Weights of a small self-supervised image encoder.
Model: 32-pixel images, arch mlp, layers 6, norm layernorm, width 256.
Training: adamw at rate 0.0011, batches of 512.
Data: trained on photos with spoken descriptions (Open Images, Localized Narratives), 101725 training examples, 150.0 epochs.
Rows from expert 11 of block 3, named by matrix and row number. Rows with one number belong to one neuron. Each number is 128 + 24 x the weight over its row's rms, rounded and kept within 0 to 255. All counts start at 0. Numbers have three digits each. After the name is the row's rms in percent of the matrix's.
# up: expert up (model.blocks.3.mlp.up, 32x64x256), inputs 0-127
# down: expert down (model.blocks.3.mlp.down, 32x256x64, transposed), outputs 0-127
up.5 094:149202073185139128141137136084111134134101160124070128111132119091148133075156097128129127095150124127121126131126104128128128089126123145091130091126111133063132114128125123151128129188127135140135101126126112135128128186114191181132191139139143126169108128143117162157166141126103126133120128131116148128112128054127129179127108125103129126130129134015123127156128128129150134119128
down.5 086:124129154134129128128115100159206129128174128136132110129099129155129129140121133125128133149125127128129084105174140127139130127128126098166129169150168132146128134103114143095135144092130128127141175087133130123136125135128105122161093129057127126096141129130134090103125130128161180127126122129127120128124117167147119087124183135179114126124131132225140083095143129127092116155129
up.6 097:095128110123086134124121141100152118147091140137127128123126128101128127126151176058122085128108128129128110118128128129114125137129134128112127116117090134126169117123134139128136128125130124165175108075132137118104080174119136131131134144131114137126130161130130139176147168129115078133142129122152130084065126126130150120126127138192129152128121124185091025126187129134124032111127
down.6 101:142160139146130132126135135131099128128170128119128129148129155186135127129123104139156185126128119130124089099151089133129127085128099128158128191132127128126141127129088127133128127138129130126055156199163107124128154123127111120127139129117135126114125124135181119127121128093194193108083141126129129128218126124144108125128166126067128084132131127071126133128108128107128228130127
up.7 087:131099110131133120129131128078128094179127091127153127125134060117127092126130096128123128125129128141121132083130151167134106119114129117127129103104090128126130127043129116131126178105114130108129130131123168128116121128126128134128119165128126165149118131123124138139170128119059133131139130118181128188127129123143152148132126218151134141128128123127129128098133182124132125131133
down.7 092:129131128100129139127101142183135134127129129148126165136096191145130167143126123132165115121122128098092092128128109129122145147130083136140127134255129131128152166152062158120160084153143163130140130137129124131128135107128128109127128103127129091089170126129137110127079128131178165085077106175082141072150152131134111114106128053113111124128128128126130129122128113125128135133103
up.8 087:125122129133149133128131135133120127185129110109129119129162117100133114067129113163123137131134125171115134108128134132150133127129121130129126092082124132159129125125128125130126139131128115118136129143113142128146121091127123138125136131130130143143120121111126159147161136128003179125128137116131067153141128073128137163129108161129185128135124131088136126126120182127141133132133
down.8 095:130129143129125134129115137129162131127128134138127141133121213139140135148128128127150118128112126126124099126130127128127142125130115128178126173210143133164142151124092129097130099125131137147133127128138123089130132116128127120128128083126128087072164128131131087128023132131175125128121110155126149017149122130129120081081129064069110126125128129128130130125128113111099128128129
up.9 099:110127096139130136126128129125126133150098137128099124126152105012109131092171126128128082126130121128136117116126081138123127124129128174089125070127081134128156103125129131128127138171131138164201127128116130135113124161130164164125170129151130130128124137124125146200150147131036093128131130100129181142125127072126154147130036135127124130127111119128130101124128128146128113130121
down.9 099:132143165132128128129129130127139129128149125123133141132100176192130128131095128128130159128120128131122100105186133130137128120126112102186128187133175128132133129128086130123146127109134128076119136130181125122142143128126035128139119128093129122087132111135149112106083129129187193118121129128127124117198119132130065086126181118128125064127129132127128128129128131094085128145129
up.10 073:127127047172130127128128140062128128129100127128097135125150070073124128106175118128120126122126129126130126116090131195144122132130123135120125075122057125114135114107169121133120131125128142134170126132127133124117120176116133223123136188133140128181078138124103170188202125129086125136138127129171138127118128102132128202129125136140128148128106120108169088132130127131128122131128
down.10 078:130137129128128129098126133159142131128138128127128128129081167162125136142098129128153128135120130129109060114155127132151133128128090106203128193183178130136130128132095150125132125122139130124130133128167130128129140126128124088128120127071127100096153132129137075100091130129201175072124112129125123127206127151131128044122180050125121128125128137125134130114128128121127152152129
up.11 081:129125076127142161130132130107131157128070128123067127129139127065117127107163127127128095113135128126117128112113116134104132127126138144078147083130105137124138125115117110139117138188125143194141116108129131123112121156127168180101139124207132140129124121122122159163142119126095078158133126127132186149106128127112178152128031128128135128129089117126146128131127126143129123134131
down.11 084:131138165132113130128133132138133130128152125130132144129110148185145128130121125138130139175124127131123123083171145127163127115127104094197126173151148126130135133128078141122156127113147128078119136130131123127133130129127034129150120135079126121125132127193129112120124131129176217117123128130128126127149114182136130075128189127126112103128128130127127128129128130110081179129129
up.12 071:133118054147130121130143117108123127136105109132131132105128116126131127137129108132190131090159126127089141110127127128130128126128127128131177128120095135089123109111116130128127129165122136202126105152125175122098143152134129127128151135126145131129115127134120130133158127123122113138128146128129143134152128060109166129110162128117116119130127116099129136128123131130162127108135
down.12 072:120126130116097114091118129131218129132170123161128132115103094122125135129149128126128105114113129106126109117128123126178139157118128138171135130170113128126144136153131162125128129140127163126236129092128143150127101141166129122128128122109129085131145126117104128118140129133122167104139116126104126122142106128187135130117141142128086126124125127125137044104128126141130113135127
up.13 095:139159124164150126130131144103113128131119131125128130128148112126133123074128071173132126128128118125128125126123119152141123087124118128128108110086102129132127117121130126127133161128130163120130126162128126138127131124128140224128135142120129128164017127114124140150151126131072128119142147122129128141119128085131127166143123127126133123127131141124141117152127141147143194138128
down.13 100:131128172073129128128063124167155129126132128127128125128125149138121140170087146128131127129110109128125050126142128108128141137121128091152127159165153128185134156131127130109130126122137127134129144103153130123130117125130119069140123098121128120083198128125142089118081128128148136102119097127125127093172126151162086061122183115127101135123128135151130129096149127121101127132103
up.14 086:142121124120128123129159161102127139130137051145129142126127126127114129151124044127157130135105157121134185119028193128135128134125125125129138124101106130127131111121128132160136127105114155129132082118130134130134111103189142152129118124128129127134136123117129129113127129116127126167177128165133124135120129128131153123157124161119131130125131128114149131130119113082163129114130
down.14 104:128079116127128123125138136133130128136188116129137128132108107104132127129128125135104125127132133036134143128156127117125124124142128141126129105158123156119127126221117236132104125137127172124131132123071120229082113117124153060115058121129134128122142127128123129113120122132112128142171124199125200138094161146126160166124133161139144115136124139128125135127131092152128090122133
up.15 074:140112124126135119122086098132131127116132155137152115134127128119128126128127126129156112132140129107171047127129103121135119151083127127129124102129106128230128126127103126123131129155129139135128119128118128129117131127128132092111133131136131133126118128130127102119131122105121146065131126065123127130129132075116126136133122122136127122126156132136152121148123156145132128086100
down.15 079:128131124126127125128113132189126112126111124122130177124141119139131112183125128134125178128058124135101128114133126128128148194132132128114124141171130147164124131131126081133128085157158119123142115132130127081137080168097085137179137129128147091126139121125119118087110122135139155050110143126074151098136138134104118127167130089089126138140128130175127117082129172118128142126117