{"arch": "mlp", "dataset": "photos with spoken descriptions (Open Images, Localized Narratives)", "train_examples": 101725, "crop_scale_min": 0.2, "color_jitter": 0.6, "expert_mlp_ratio": 0.25, "width": 256, "projector_hidden": 1024, "target_momentum": 0.99, "residual_init": "none", "learning_rate": 0.0011, "eps": 1e-08, "batch_size": 512, "epochs": 150.0}
Rows from block 2 of a small self-supervised image encoder, named by matrix and row number. Rows with one number belong to one neuron. Each number is 500 + 40 x the weight over its row's rms, rounded and kept within 0 to 999. All counts start at 0. Numbers have three digits each.
Before each neuron's rows are labels from the 100 images, of 14848, where the neuron reaches its highest value: "responds to" is what is common among them. Only what is clearly more common there than usual is listed. The data: photos with spoken descriptions (Open Images, Localized Narratives). In brackets: how many of the 100, against the usual share in percent.
# fc1: MLP up (model.blocks.2.mlp.fc1.weight, 512x256), inputs 0-255
# fc2: MLP down (model.blocks.2.mlp.fc2.weight, 256x512, transposed), outputs 0-255

responds to: text has "sky" (54 vs 25.1)
fc1.465:497502484509501500501456502428516417501489578573476499485495510498505529500485509500501488477556552506501334518485551412463475515437492497526480542496514519502511500521496484503523496543497501499514470500591500498522501514500505505501471482538519475496505475558449508502499557396511517468502498436616500501500457465499482480491496502504502518519499501498502501485504506419555458505369559519528495463501519535500504447511501506509551489497601477514362492732498415506501540500509457448464499464504555484595497460429503487501414405502525569499536501500506493488510501501503572470500499542537473503520499470504532562534503490531590500463473489500508502594468524510454492506503499509508499489509501501499514500502498497500501484498455504512500592500500508520578618466520425
fc2.465:500489497507491612460515493552498619461500509503496510498494477500499491478497501501499495609501466502506500499501449626497516506500498502500499463503497503414503485455504499449441490505491488564494496541499511497453508497491500505495518501499497499509494534499527435500508409498481477501542494493330525510458498455475546511496493484506502476493506500603496479502504490675496509497627465493500496519473418501590499491478526515488501499506450500498558523401502503498534480490483504496500500519502523495498468636625488504499544567499452500499493508467493566513496500549502503586493527487460497511500509536502488500384564537569424500510480501501446502504502421471491500507541496451454503498497414500568501477503526499579448499500468508501505454492500500484495326499500496

responds to: text has "sky" (66 vs 25.1); text has "buildings" (33 vs 11.3)
fc1.127:492499498485514532490499511369522558500511500575503490460496502517499509451516493509502491505507512579544505525483502493512501568462503455609504499510502500501493495479478528534537561527481495430529495503547509482497520499619524483533502429546505494430534491552423501512490497334476461507498469460468449565520500502516491502499445502554467481501476539495535498502473511498453503501503527494511493500413499495528502500506499495511501495501583479448449444497532517449499607495475404500439589489499525501525551557398498465398475464490442531636504490504509508585498508503555548503536606615515487507475509504497502501430496311597505502474497500504530489594531511525466476497502505489480497476506496499499479437482499515546499498500502504473538499513487494525499552483531514
fc2.127:502491507527438508544506482624423494530500501488497473456498499502499499454487490502429470522502516405476492498505481507537518413499529500496506486493416499491571499487511500494466464500499576580563509460506486549515541542429494492504524501502495514512490493500563510498613503506495501500561503507506545358488447494492500532494511499486501531497499500499516483470640496501500483518489465530451480500509500499504410501496497530481454465444518516488532495514447493513498480602493515495485493558542499503505457366567482513506498577497580426332387509466481500396491498561500482500494410405449507526500408499494500497535496510603512503500498499484495502500435498473573499511491414500503519501507480503515585525501470491436457515501501461498500497456520500477502400499511500

responds to: text has "sky" (70 vs 25.1); text has "trees" (68 vs 27.6); text has "grass" (26 vs 10.3)
fc1.467:439493499469509508452440499501495499595501495500486502511430479494507551500509497528505501506493498483501300516501509494496498498491475481432495500497475558571525501509525525398415527505503501523557494499588558519504491500500512503541504546499499506501504499454528568500499510499466610494512500447475455523505495463500399472479502494493504476508497502501521499517503501507487562563346499507494470506614450582500420489499501501514497497492500491529501511594503462499516467505525524495503472499473494499503346469433465502460500511501500512532501534454425462466506525515494530494494522518472558500504532412554496506538465446508544500483488508506535511501608564462498423493488427573514509497508496508499500504503481510500390503500389494563551619506528578515546496499523438
fc2.467:606510500507498491502572518513528497501499504489489496494500509506481497462496494500502492499511493501442501493490431499504545499500548504603499492363605500421501369515500500505563474483498469473421505500500499500468500450495496500497505500461493497507465500532453502500571497501501492521496500523524566493503500528501503503507499499462503505501512501500459500495500499501513500452701498497504498468439562396514613503430535498500493542487500500497471492332482526504541498436508424497537552502528500499490685550636498508517498508500502500397464504482542503498500494452502502554527489482506495493510490499495507501472469498497440505531476509498506501513481363510486608569514513502495503520500502467507487461502551568497493473467551500501444438476502508466495511507476493

responds to: text has "sky" (56 vs 25.1)
fc1.154:510543474499500487502506501378526506504455556500446497502509535499532552495497538491527505494500499533469502538498504523525505499414479503500501531497481459502558535528524538501503509481409538501520499504499504499500471498546508497484496493520488506489497501574496489538487575500505543499494498411562474543508411480527516498492491499500498529446502475484497511504477501498512503537500504513522514505499486501494496499501500497501562504534546284526499498627480366499620550360560522498500523415493489503623499521394536499502505520523487501500522491575525394522536559496555514503500511507578501491486501238496512488507490512500521500439497471494537464497485500507501501497500530502511509512498496483502492466518490502504507421470450505505496501508509498513470506487499500
fc2.154:501427500563502510499562499645369483535547508491488499502492469467484497500515484529503681496491493494548495444661506498499441408500509531502648500579504500507455476501495432495503499507500559463511515500500500499475504519461498499506573492494478590510454516501524495501528497531407443499501500497395546512494552505496497589502526492434493411483512510504498482456523510506471427449520490499477488544546505494498521509444499512461496503429540499400511519463497500441500511451516489500501534548473541491479494500591490482543500494549531492508416503414501493546504486563503446546539491478484513495515498488481493500493497493500377511504476498503448559504533500483555508503462482413523500463521500515507501490501483495501449555457529440503535500486427499426502473511513498

responds to: text has "sky" (66 vs 25.1); text has "trees" (62 vs 27.6)
fc1.273:352502517501479653499418502485465482500490503500494496509486538489500516500511504538506486570526496487501479499496518409536336503456469500575487497485472514580506513464585480487507500500501492484535408499535470506565495509497478487472500567458508580504489502498555500509466499500470484496499513500521487518532484461506473501492500515503485506496502435500627520512500498500495501482456532420502461510476498489500497528509503500499527472518491500500501421609520430398500537496634510509487526500524499532496408495427434570437463501513499502583538502552512537448414516498501525507469503495446535502500446500525502500491501456485549501473513498518486496489524508486500410497462552512500497462532501535502501522473271499506499531499499529505501501498512588501510500500503456
fc2.273:605473517499482472474521526505521524523459503473496499456515476519484512495499486453509500485494466486386506438496484611509506604501511582454526542463535466500517501529477542502517500491493500493422578530500454499416510487501508499499446504499500423499537501524416530496564518500510552496521500498512503465497500505531510530585522496450477486489501513463367386459503493501488508507571517527508499501500542512501429489500599498472482506498507495497508500444462501615483497449492500494497500453424504500505619530556499516522500532503500488494463525473607454523503506466499489520519523486563497429488499467491552468502489559495486495547340500524567503514432487500511542533502498483517493499537509442554501506509639560460437476372500489500493494500496528461469474524377500

responds to: text has "sky" (56 vs 25.1)
fc1.374:513563493513509500500534501500498503652518483496449557477497501494493573499499469483502433500485504495536369501497485524514496483458495462505477507476491512499529452515505520563496555526500500441555521480622500462521483513498488500503506521483575462501508442489516503534507507488459499502479483477492504503501493501514503482552502482502499548451501489513501407485467488456493489499374502500524478417500505498507479509561530509496293496494576499439530427687480477499501481573518502555500506505505463505495503499424460500500478442499497475503574522484530505470500496491491500497496524503512656499458500498501507505497501467519662537495422491485508428540495508513501500502412491497497493539501498486532502512527520510495481591447499493546503512438531578492463492478530458
fc2.374:470498501500499505491490514495500710493500499498490557505500510496500500432509514558549500535500499548498503499502502504500500539490504496501479400497494501483500491481496471503496495433493500599457499502502502499525530475500501501484498497496500501516411505507496501499539422497487494503506497502501463464460500441490498500405444502488510500530509500512498550594502500601501584493712438495497530499499502501500501481467491500506510531476494502574495521345500551495504522499498460489504509497513543465506465647592553454494487500579517508390419494502490518497500499497499498517499478500484487502504497498513499487502500500505297495526482470498530516476502471498498501521558506491502499494502439498544501469505430542498491404518500528502501406575541490551505499508476507

responds to: text has "grass" (34 vs 10.3); text has "ground" (26 vs 7.8)
fc1.37:496510493516407496510483485486511560462501533550489475502477504513506497509478542417506433482505546491545499525389477501425507504558457412500442507409425514498500502488510511521498506476593497537564563492473511478504495520493413549504484491492513409548517493551494462566509499449500501505496440492430493544491471410504500492429432501504575565489509512500517515490473434504506500510510514501520489462495526498506491495501572501500452422503499502527495494507499455601624505475498562502537494512561476477581446502508509501533490471396488505458506490513503553464484491499475535449474497498498499503538527505508560735523492554504573500498518465524500462502478517490395528519550504494477491546452493488500517487550501507501481518496425504500432577507503539500519499374498501
fc2.37:498502502510549503402532516511451466519500502456498490497492500496436514481497499589504589505436500593477500500529499499530483502499506590500616489615510500532519470500481496493500499570506466380476501500500504545507508559506517490500518502492503597496487534464505502401493492572469499464449495475517529482532502559436518544566598501489439413574504499501447469468509495500474474464501500463466501521517463510545566502481497527500502608478499520432480499456508502398463480509498466500459500513443544497499500450498458481496453498543543500580431495449476498520501526489512498510496521470500479519498470500475425369499451432504441501513440508487452581498584507498658500501395485471504500495501502500495484465490499499498497501538575467500618476495467509494500513586496500

responds to: text has "sky" (69 vs 25.1); text has "trees" (66 vs 27.6)
fc1.1:550494646427500490505500509513573470514475500487538493493541503501441782511499502509517390422443502492452477528501501492543510506431510501533483503557534469553572522494497523478602558464496501499500517593491516487491503500501502533475501428506509520459518484481481399493552491533475540486496509513493502499472492545499452454528546497542439514469464499477524502518493517503489529528493574504503511500547457500510458548501497495553488501489612474500499501538466506526505488500482479480512547490497500485521505499453485488497526476485497520520536522437527502506507500477525574518500544501513515559501500504524505500527488535581486522523504499461481498519431490503412487496499472478359502494429472475480666501534564500425493486489443502500516505542505496525473543473478505
fc2.1:501546412591509518497536503449517500502589500511507459547491437507624415483440513499490463540582514507548503509456430489525470625494500502502486547479563500505536419464483495507394435587500488509549466492500496474520504430492482441502486512418490463527411527497501542503475551438496470521504499387522574522558480465431413527502474504511533522428509518500558494486501491522562502469481502519506528467440551448494514469523530606500440485524469493505473432500503504499506512519579499451461499480519501501479520496510471522489452507486481510490497524507443492438516509514503531460499488490541501523568499498468461487500487500500530575470455500519460502500502600502447502496476583514545470614619496504484480484498564544587517514459500514476508485400486502425490497527534499

responds to: text has "grass" (27 vs 10.3)
fc1.330:485471507447559523507503502510499492502507496481503500519516498510508534472506326437502477501498481447480530551500513607471509468385497495501468463495508473515502498547492500500510517512396468483501517514492502448495500387482500489500500499511500546494499392497580518645480495520394503545506500460498501489496502496503500500501506500509514522328511512510526412508498544504490506500457501515478498518491493498511483509504534483533458514508497491501502480533521502604481505500487500482522508609515472500500505523433460495508504562501499504519493466502518374493485500491665524483503632492499502468506549501485551644452450577497500502499477509560505477500497589507476575497497499535500490501490496590502577544567499498532478475483511448499501474503508495505498499504522470
fc2.330:431500471530461571479508500579500500472505500572500502498431462496502498502458576463503505500498562561562500500461500492471493492502491448477390482500366508503443500433500498542498478490515502517560505487490507506576502515470484501516578495496499332502402500501496505509555501497498459489436507507436496509505521509502495463488334515513533509559473500505502499476495497499502499489532490419521500408495503501513527510387532500565499501419490499501497500463520492526548501477491490531643472504570502401495517500538501530499500471479510477455497500500486563486451496501500500488454498500463499561512498500500519667497504496575525501495675493519478499495517509464498495451522521498501485500499498475497500464483495599506503504523475501470450535489490494498573463442494488

responds to: text has "sky" (62 vs 25.1); text has "water" (29 vs 8.1)
fc1.423:450485500468501500501527511493494499499500496499500508529502500504504497502469516508498508617413414599501505488499516494505503500501500520499422473506546494500485500500471505500504475507524405490499371523499505578508490337599500504500500498460499425466466503418489496500368500502501488500495503510487500345529506500499502502552494503500502473513454540498475486502476497500488552502514539451501580496517492499500511536501515509522503578504465499500503500321621610517430489500500447488502508497490499498366575498429501498502497514503455487670484526458492500545506502498499493486500520502500502496512500500488495503484498492499492411494519606500496501471507499519499472410512502528528492500504501499500487506500510540530511502527625500499498495499448502502494545550498501
fc2.423:499517532501499467485496503394499482497442496500500504501504492528500500481497501500404500509464500451503502500502481496500509501500493513492616558505499500337503511498500500471490494512500533499500499497508501500421502500502500501517474502500501579570481594496490503508503602537501480500501509500631494499486439482512428534497610503500503507481509499465486500552673498454499326510500501506463501497521486497504503503498501508413598559516663499466513500498510500435500543500505545500461497494500611515499442336501499501461518498560568456501500500499495500509499565499500513496534499490485500496496501500558496461549502493488500499500379500502502501499488394501518513531404482501578501504500559501502469503491499485501499478499504548503503490440500504487482500500498499

responds to: text has "sky" (66 vs 25.1); text has "water" (29 vs 8.1)
fc1.479:488497540485522516504498536490509574500484505521568436522501495535510519487567472511509500535499497500507598497500522501502501549488463501628495474509514495514496497472489499510592523487496519493501491528485500479512508293681508503464495443497486482505459498482500459624464496493499508504502493503510467410491509497506504503513445511504517479518472499497501501497442504501496556512636500499495536503461507493495509502418542487559497544505485314500484491321511504530523522446583433456504507460505497545499525501481499471508501524505470515514512482504520431531504499504536497500497540520522438500500494478491498496495497554488475489497503565500508501498477490506481496500522566513502451500502511501497486499508477536501506427499501536423500408501496365583509509503487577
fc2.479:493498509582495495502473469431501566520516501506498500442501500510490508558496522498521483485511539495569497491498416550511555503485488500536497494409497502505520502513500501498419497595499465419507576463504442502515513603526501495504483492440501483515501440462603497472502412457498498490499500422440506500504420424514501504504498480503499526497576501500498502589398499462501487509462506489500522505502610539509489468573501499426409481510500582500496485515478491499484492495503558497494497501533506507575499501495486494427464488490500401499602512501488498469489500515500512501472506496437484517511506488543522529491456406491535499527511500441503497497494543643495510575490383560512498515521456499490531520497486502500499633486475498491497516467718499497513511469501492

responds to: text has "sky" (68 vs 25.1); text has "trees" (63 vs 27.6); text has "grass" (36 vs 10.3)
fc1.421:511503501507500536481498500494500499565668494500427506514498492452493501433517471494462474502497472427505403487498576488496517500476501456502485502494467510549498520518534588505499500499501518471505473498600515545533500485498449499498539583476502408500558549453509601529491510496427513544497500504496503506516509544515500447538418466502500501472454500543441427455486411494471484499460554496520453497488506487504518501518570495426384551507498488458526484589515421455491489508522503522509473475538492513470479497376351549505398503479444494579512515467504502499475498465503500492499484501523597500502497486488507523488494500502686503485503485567507472485491647501500498532500533501501483522497531507502502493501541507548474501525501498515508479499509587447503483526509458
fc2.421:439503497494504496497491514483506562496391515507478627442503522555503501456489511466505497498553521557387500500514488607502563495519500544465497330507511499465504500502499505499499489435482493498494517499505493485495506441517521489492511499578500522486405499519474498491609496617521502497500499480510494430498499400485498527427500483499500500525543497502503510534499560500500519493621436492490500497512419518498495501487495477542527513413504503506492543438482524514498490398472461496522521524432501474505524677561517412473499500580513518390497503512519498503502564503495499522498508498501494450481500500520509352495503502534428504528449502503556506502498422506513513495500499498484511464499491437535501494489491532429485431492493504502495444563521516570499489453493500

responds to: text has "grass" (36 vs 10.3)
fc1.64:467543483504507534536463517494526512495499552498481490490506500526508483473486519496501412524551494499501472504503476505503500486582416500453336508492503496414496500442573498579485503466541529572497472499510529461517494489456499555498493605505480410501487487500504541713500499479521543506500492557516506512500502500442502461500501501509502565489499467512496500518455496527497510458489459503506506425489505500508498508530541501545499494532459475505500500459471505615500494532522368487500495498616491496498472498662504478499494492502496514401524467504502459500354499479500518489469564521513500498531502521484508500498500508543501499502581491483511479573495493511481496508503511528507501497471500464493566565490514495500481476513504677500470475485609484539478501494500500
fc2.64:512458501508519500501505489514450353494538497437511474521500434464464501512517441499468579412470500454499502497507544496500470500501593507524657509501500482503486458507504500482601500571508503429500538465503486513458499595392496501496491502495501653491509479504503423454503500502433479502511500501471526506515507518501509631501555487468491486498501500511505500437587504495500409465496501503430426603499512499496501500501465516476472500493517540487503514524501500480499499483456515507436500530498552501501561491503500589562504487493521499584459497498470493501505494500502467535497493488501500506524499494478456500479499511414500501516420501528474619504531497480619575503470479451495501500507504583466508495501500493524503501500500314498526501479426499434519501500502505

responds to: text has "grass" (30 vs 10.3)
fc1.14:500497541501513540498508495624488506492582491522498505523446470484466493505493394496463495541453484486509505439437499499456498534550388478577496408501501566499497459425483499504538501506551476445505496498495503507500499495511490503513522509467499450509502501480607475545477494500370496496491514503403501408497504501515520506519491504478510478500501586503498367480518435502499507500563507449408500529488504498590499519388497498563466561471490502368503496389618502525475485486493484487491517509548500500465547510499314521527504507438498466623478514459488517585485498502514498505489505471499504536512501504497495612457517489497528483550497536522508496504469502481540494493461486500499484507498502558523542496498501505555438504494506525469539500486466479461499509509494501
fc2.14:500505500504420456454502509469500507500489500562497521471491558500517585481489578492504431470553530525506503517390525495544491474501482489484501558510443500502633510491519514470502501441499487513508498490502471526459531484502507495500510502512504481501477509669437499496538605430512532516538500461564500510491312500517505478445496504502455503489494475447524539494535467484519491500500511497531492501529501516493486492477500471497540498500568460562510520506410453540578545441504504535544507517497503485602429503547545498502569515482499500443499501583499490505488602521533545496591437504516500550435493431547463495601480546500503501499517503499512457503466481499491436553499471498492501452475483477547515431514397475411515483497399501504452611505471500497492455472502504

responds to: text has "grass" (30 vs 10.3)
fc1.171:472492495506503498551504497500538489502500497493538500503597542529501501505493394521524418488519509507493503501500503500499503531469544500491364475433542507616497500501519500499500530466495450505502500503507471386626500377494499491500499457510511501492543266448502573543500495498500567503503500501500499488495502514491522500503483501522487496503501485500554502513307557498500521501421492500499585496498548496498507496504497500548433471501374500499500489521367508595403501562497490407501485505560405502512498501497495487506500492501482536494592500501502495484498491502587490476495522475502499533492499500524550490500500526500500502483504495502498478505476516580428483527479499497492491519499495502490500575496498499500500509499583494525495488506527500541503501500493501
fc2.171:500500460550417511494499500500503500484429502537500491500493504500501500499500637486502503500544500500500500501502485492497494379499500491395458552500479500503500510500500499501490497398503585635501500407500500501503499501500477502500522500499495454527472500611411505503503509500554498499500497500590494499473423510500500498489498501500503549500463479500498512463499498499500502500500499500597501470499500562499508476488502500501500455427498500514499506500351500500603505500699500500502381500499502496499437486524572502506500500491500500256500500499498500499501500500507499500521450497500501497493504493511498497630500499554492500500533501501494497500492503484501498500500502498500498486497504338503479461492489500413501502508471500498504510501499500497499466447541497

responds to: text has "sky" (69 vs 25.1); text has "trees" (57 vs 27.6)
fc1.401:415503517492501544473500521488500497509464500499487508499498508499468524511500489594498498584485532498497489486391498515493521496493483536498485451560470502501583504497500500419501474499500500548537488500539588488527500433617586501525511502504502495497456500362622500500499501571528548501510478415509439457503482452501501467479499493499555508463496404500517496495500503504500556500500500506497498504519494534504517497500497499492524501501501500511600504530449482500512453520506539445558405499524510498501404486407500496501500525496495503500506503497301496491494581551557597457474550499463584596509503434472500500531500560467525507476491500522499502500489503495498376501468435515491528501498500528498525474501412487493389442499448589499517501507509591518497490500452502
fc2.401:535485468497454476496499485605485498510518525456495499474452538455501507438472449373489368500560490388505500500461513466505386500498494501501515546500487479485587573499494567495523549519514481501486534519501447637477486509426493412500481502501507512454500509538453568503510578497439478508506511456501551550495424559501533497498521486484499534503533504467500481500569471505518427389490502494488473460513518500575463499525544495498442467524516503459451490506500415514540561418500457535499587511514494430500508498555416532495399484504576500462439504601668422501478502460498500507498501499510499470495456500476500513452496495526507578486402524501505483492497509502538506521471502499460479489510502535493577502498501500500487506472460477488504534503499494447504500503491475

responds to: text has "grass" (42 vs 10.3)
fc1.276:449501487500500496587490501445553495500489529487500500499561520511560501492499489553521437501523518469448500500501500497541501531482502531480326498504531500499465502505563550528500500471501500542494486519543499475574500414499530501478480495596500465477501413487500585531523495500509602496500500501607469499496501512433513479514499502533459492493489469499528501585293502499511536499440433507506536355501482476499500501509498491511500500517473501495500479498414510650414502596495427504497464475541444500505497501496501489484501500536497544480584469506531447470400491480601500441498535496577499500493502530500502461481495499545494500466517477491499456572477500504498474522500500482492495508470504488497554603496542476498500496518544527499495485500621502567503490506499504
fc2.276:502510501501473520488499500412540506488388499575502497494499502500508500497527672519503457500586501665496499510505494497502499429500493511449444500520500501499538510503510500500497500379505501538500479431501502501508498500601500500499540501510497420505438500541460507506516500499568501499500499449589485506501373482497503481493499499503490500500500458502497579467412498500500499502498490499686501450500485557499513460498515498501548500474496514579500501500360507500524500499551491501551414571493503500501447505499587499493500501509494502331501493499475502498488502499505517504544518497502505500482503500545499419501516500528468500499517503469499499500501503492453506501500501500498499445493500298500452454494487499461522496517501553498501502536516500513501465488509497

responds to: text has "sky" (72 vs 25.1); text has "buildings" (28 vs 11.3); text has "plants" (27 vs 10.1)
fc1.296:516544496570550536432508482473501564499531529537488452424495499500474503503530496480506408538554500500547415500499407530529523572499421500507502510497509480478499508487517538505492552516508496486490502500500499520501519492610518500485503496454422434491504537500499496526542498385508496496487493428491490589505477466534522499501484490508480504496500500503500490503471465559534511540501461492499500492453513503500519497473491505478406495494507467502478497487554379461529489496551486500497516485500568500661500685478461500488465501475475509524575506504491506511469486501524659589479512567518493500490532500541500454495566400521520500499476503470477496588499500539497490487505467543417499501504500446533501437497514506572491511458406612541501479520597498508497501410480488
fc2.296:498444555457428481536502558522489389498495491470497477559492497460504512492498495508507543447424500503508506496482606450468477430499567500490501492504487503553503491498498496500575463494500503499515506500494499496508490510439478500501517500515495553500468416526519499492513504645468500515509509500511500401500517508414496497500515501473548493500501500501500498452504500389475438447485551500503500500562494495511502505497507496559576536464498560459499505514480524516494529530490500499525496553542490484468500370501504524547499495525628501503365500461501487496499558500510391406503439439445501517537443500432500576542577590505479507494486505573526502500498545425501549515463523423603499502503510619480500500488474507440488492501532384502544556499399500472500498515501500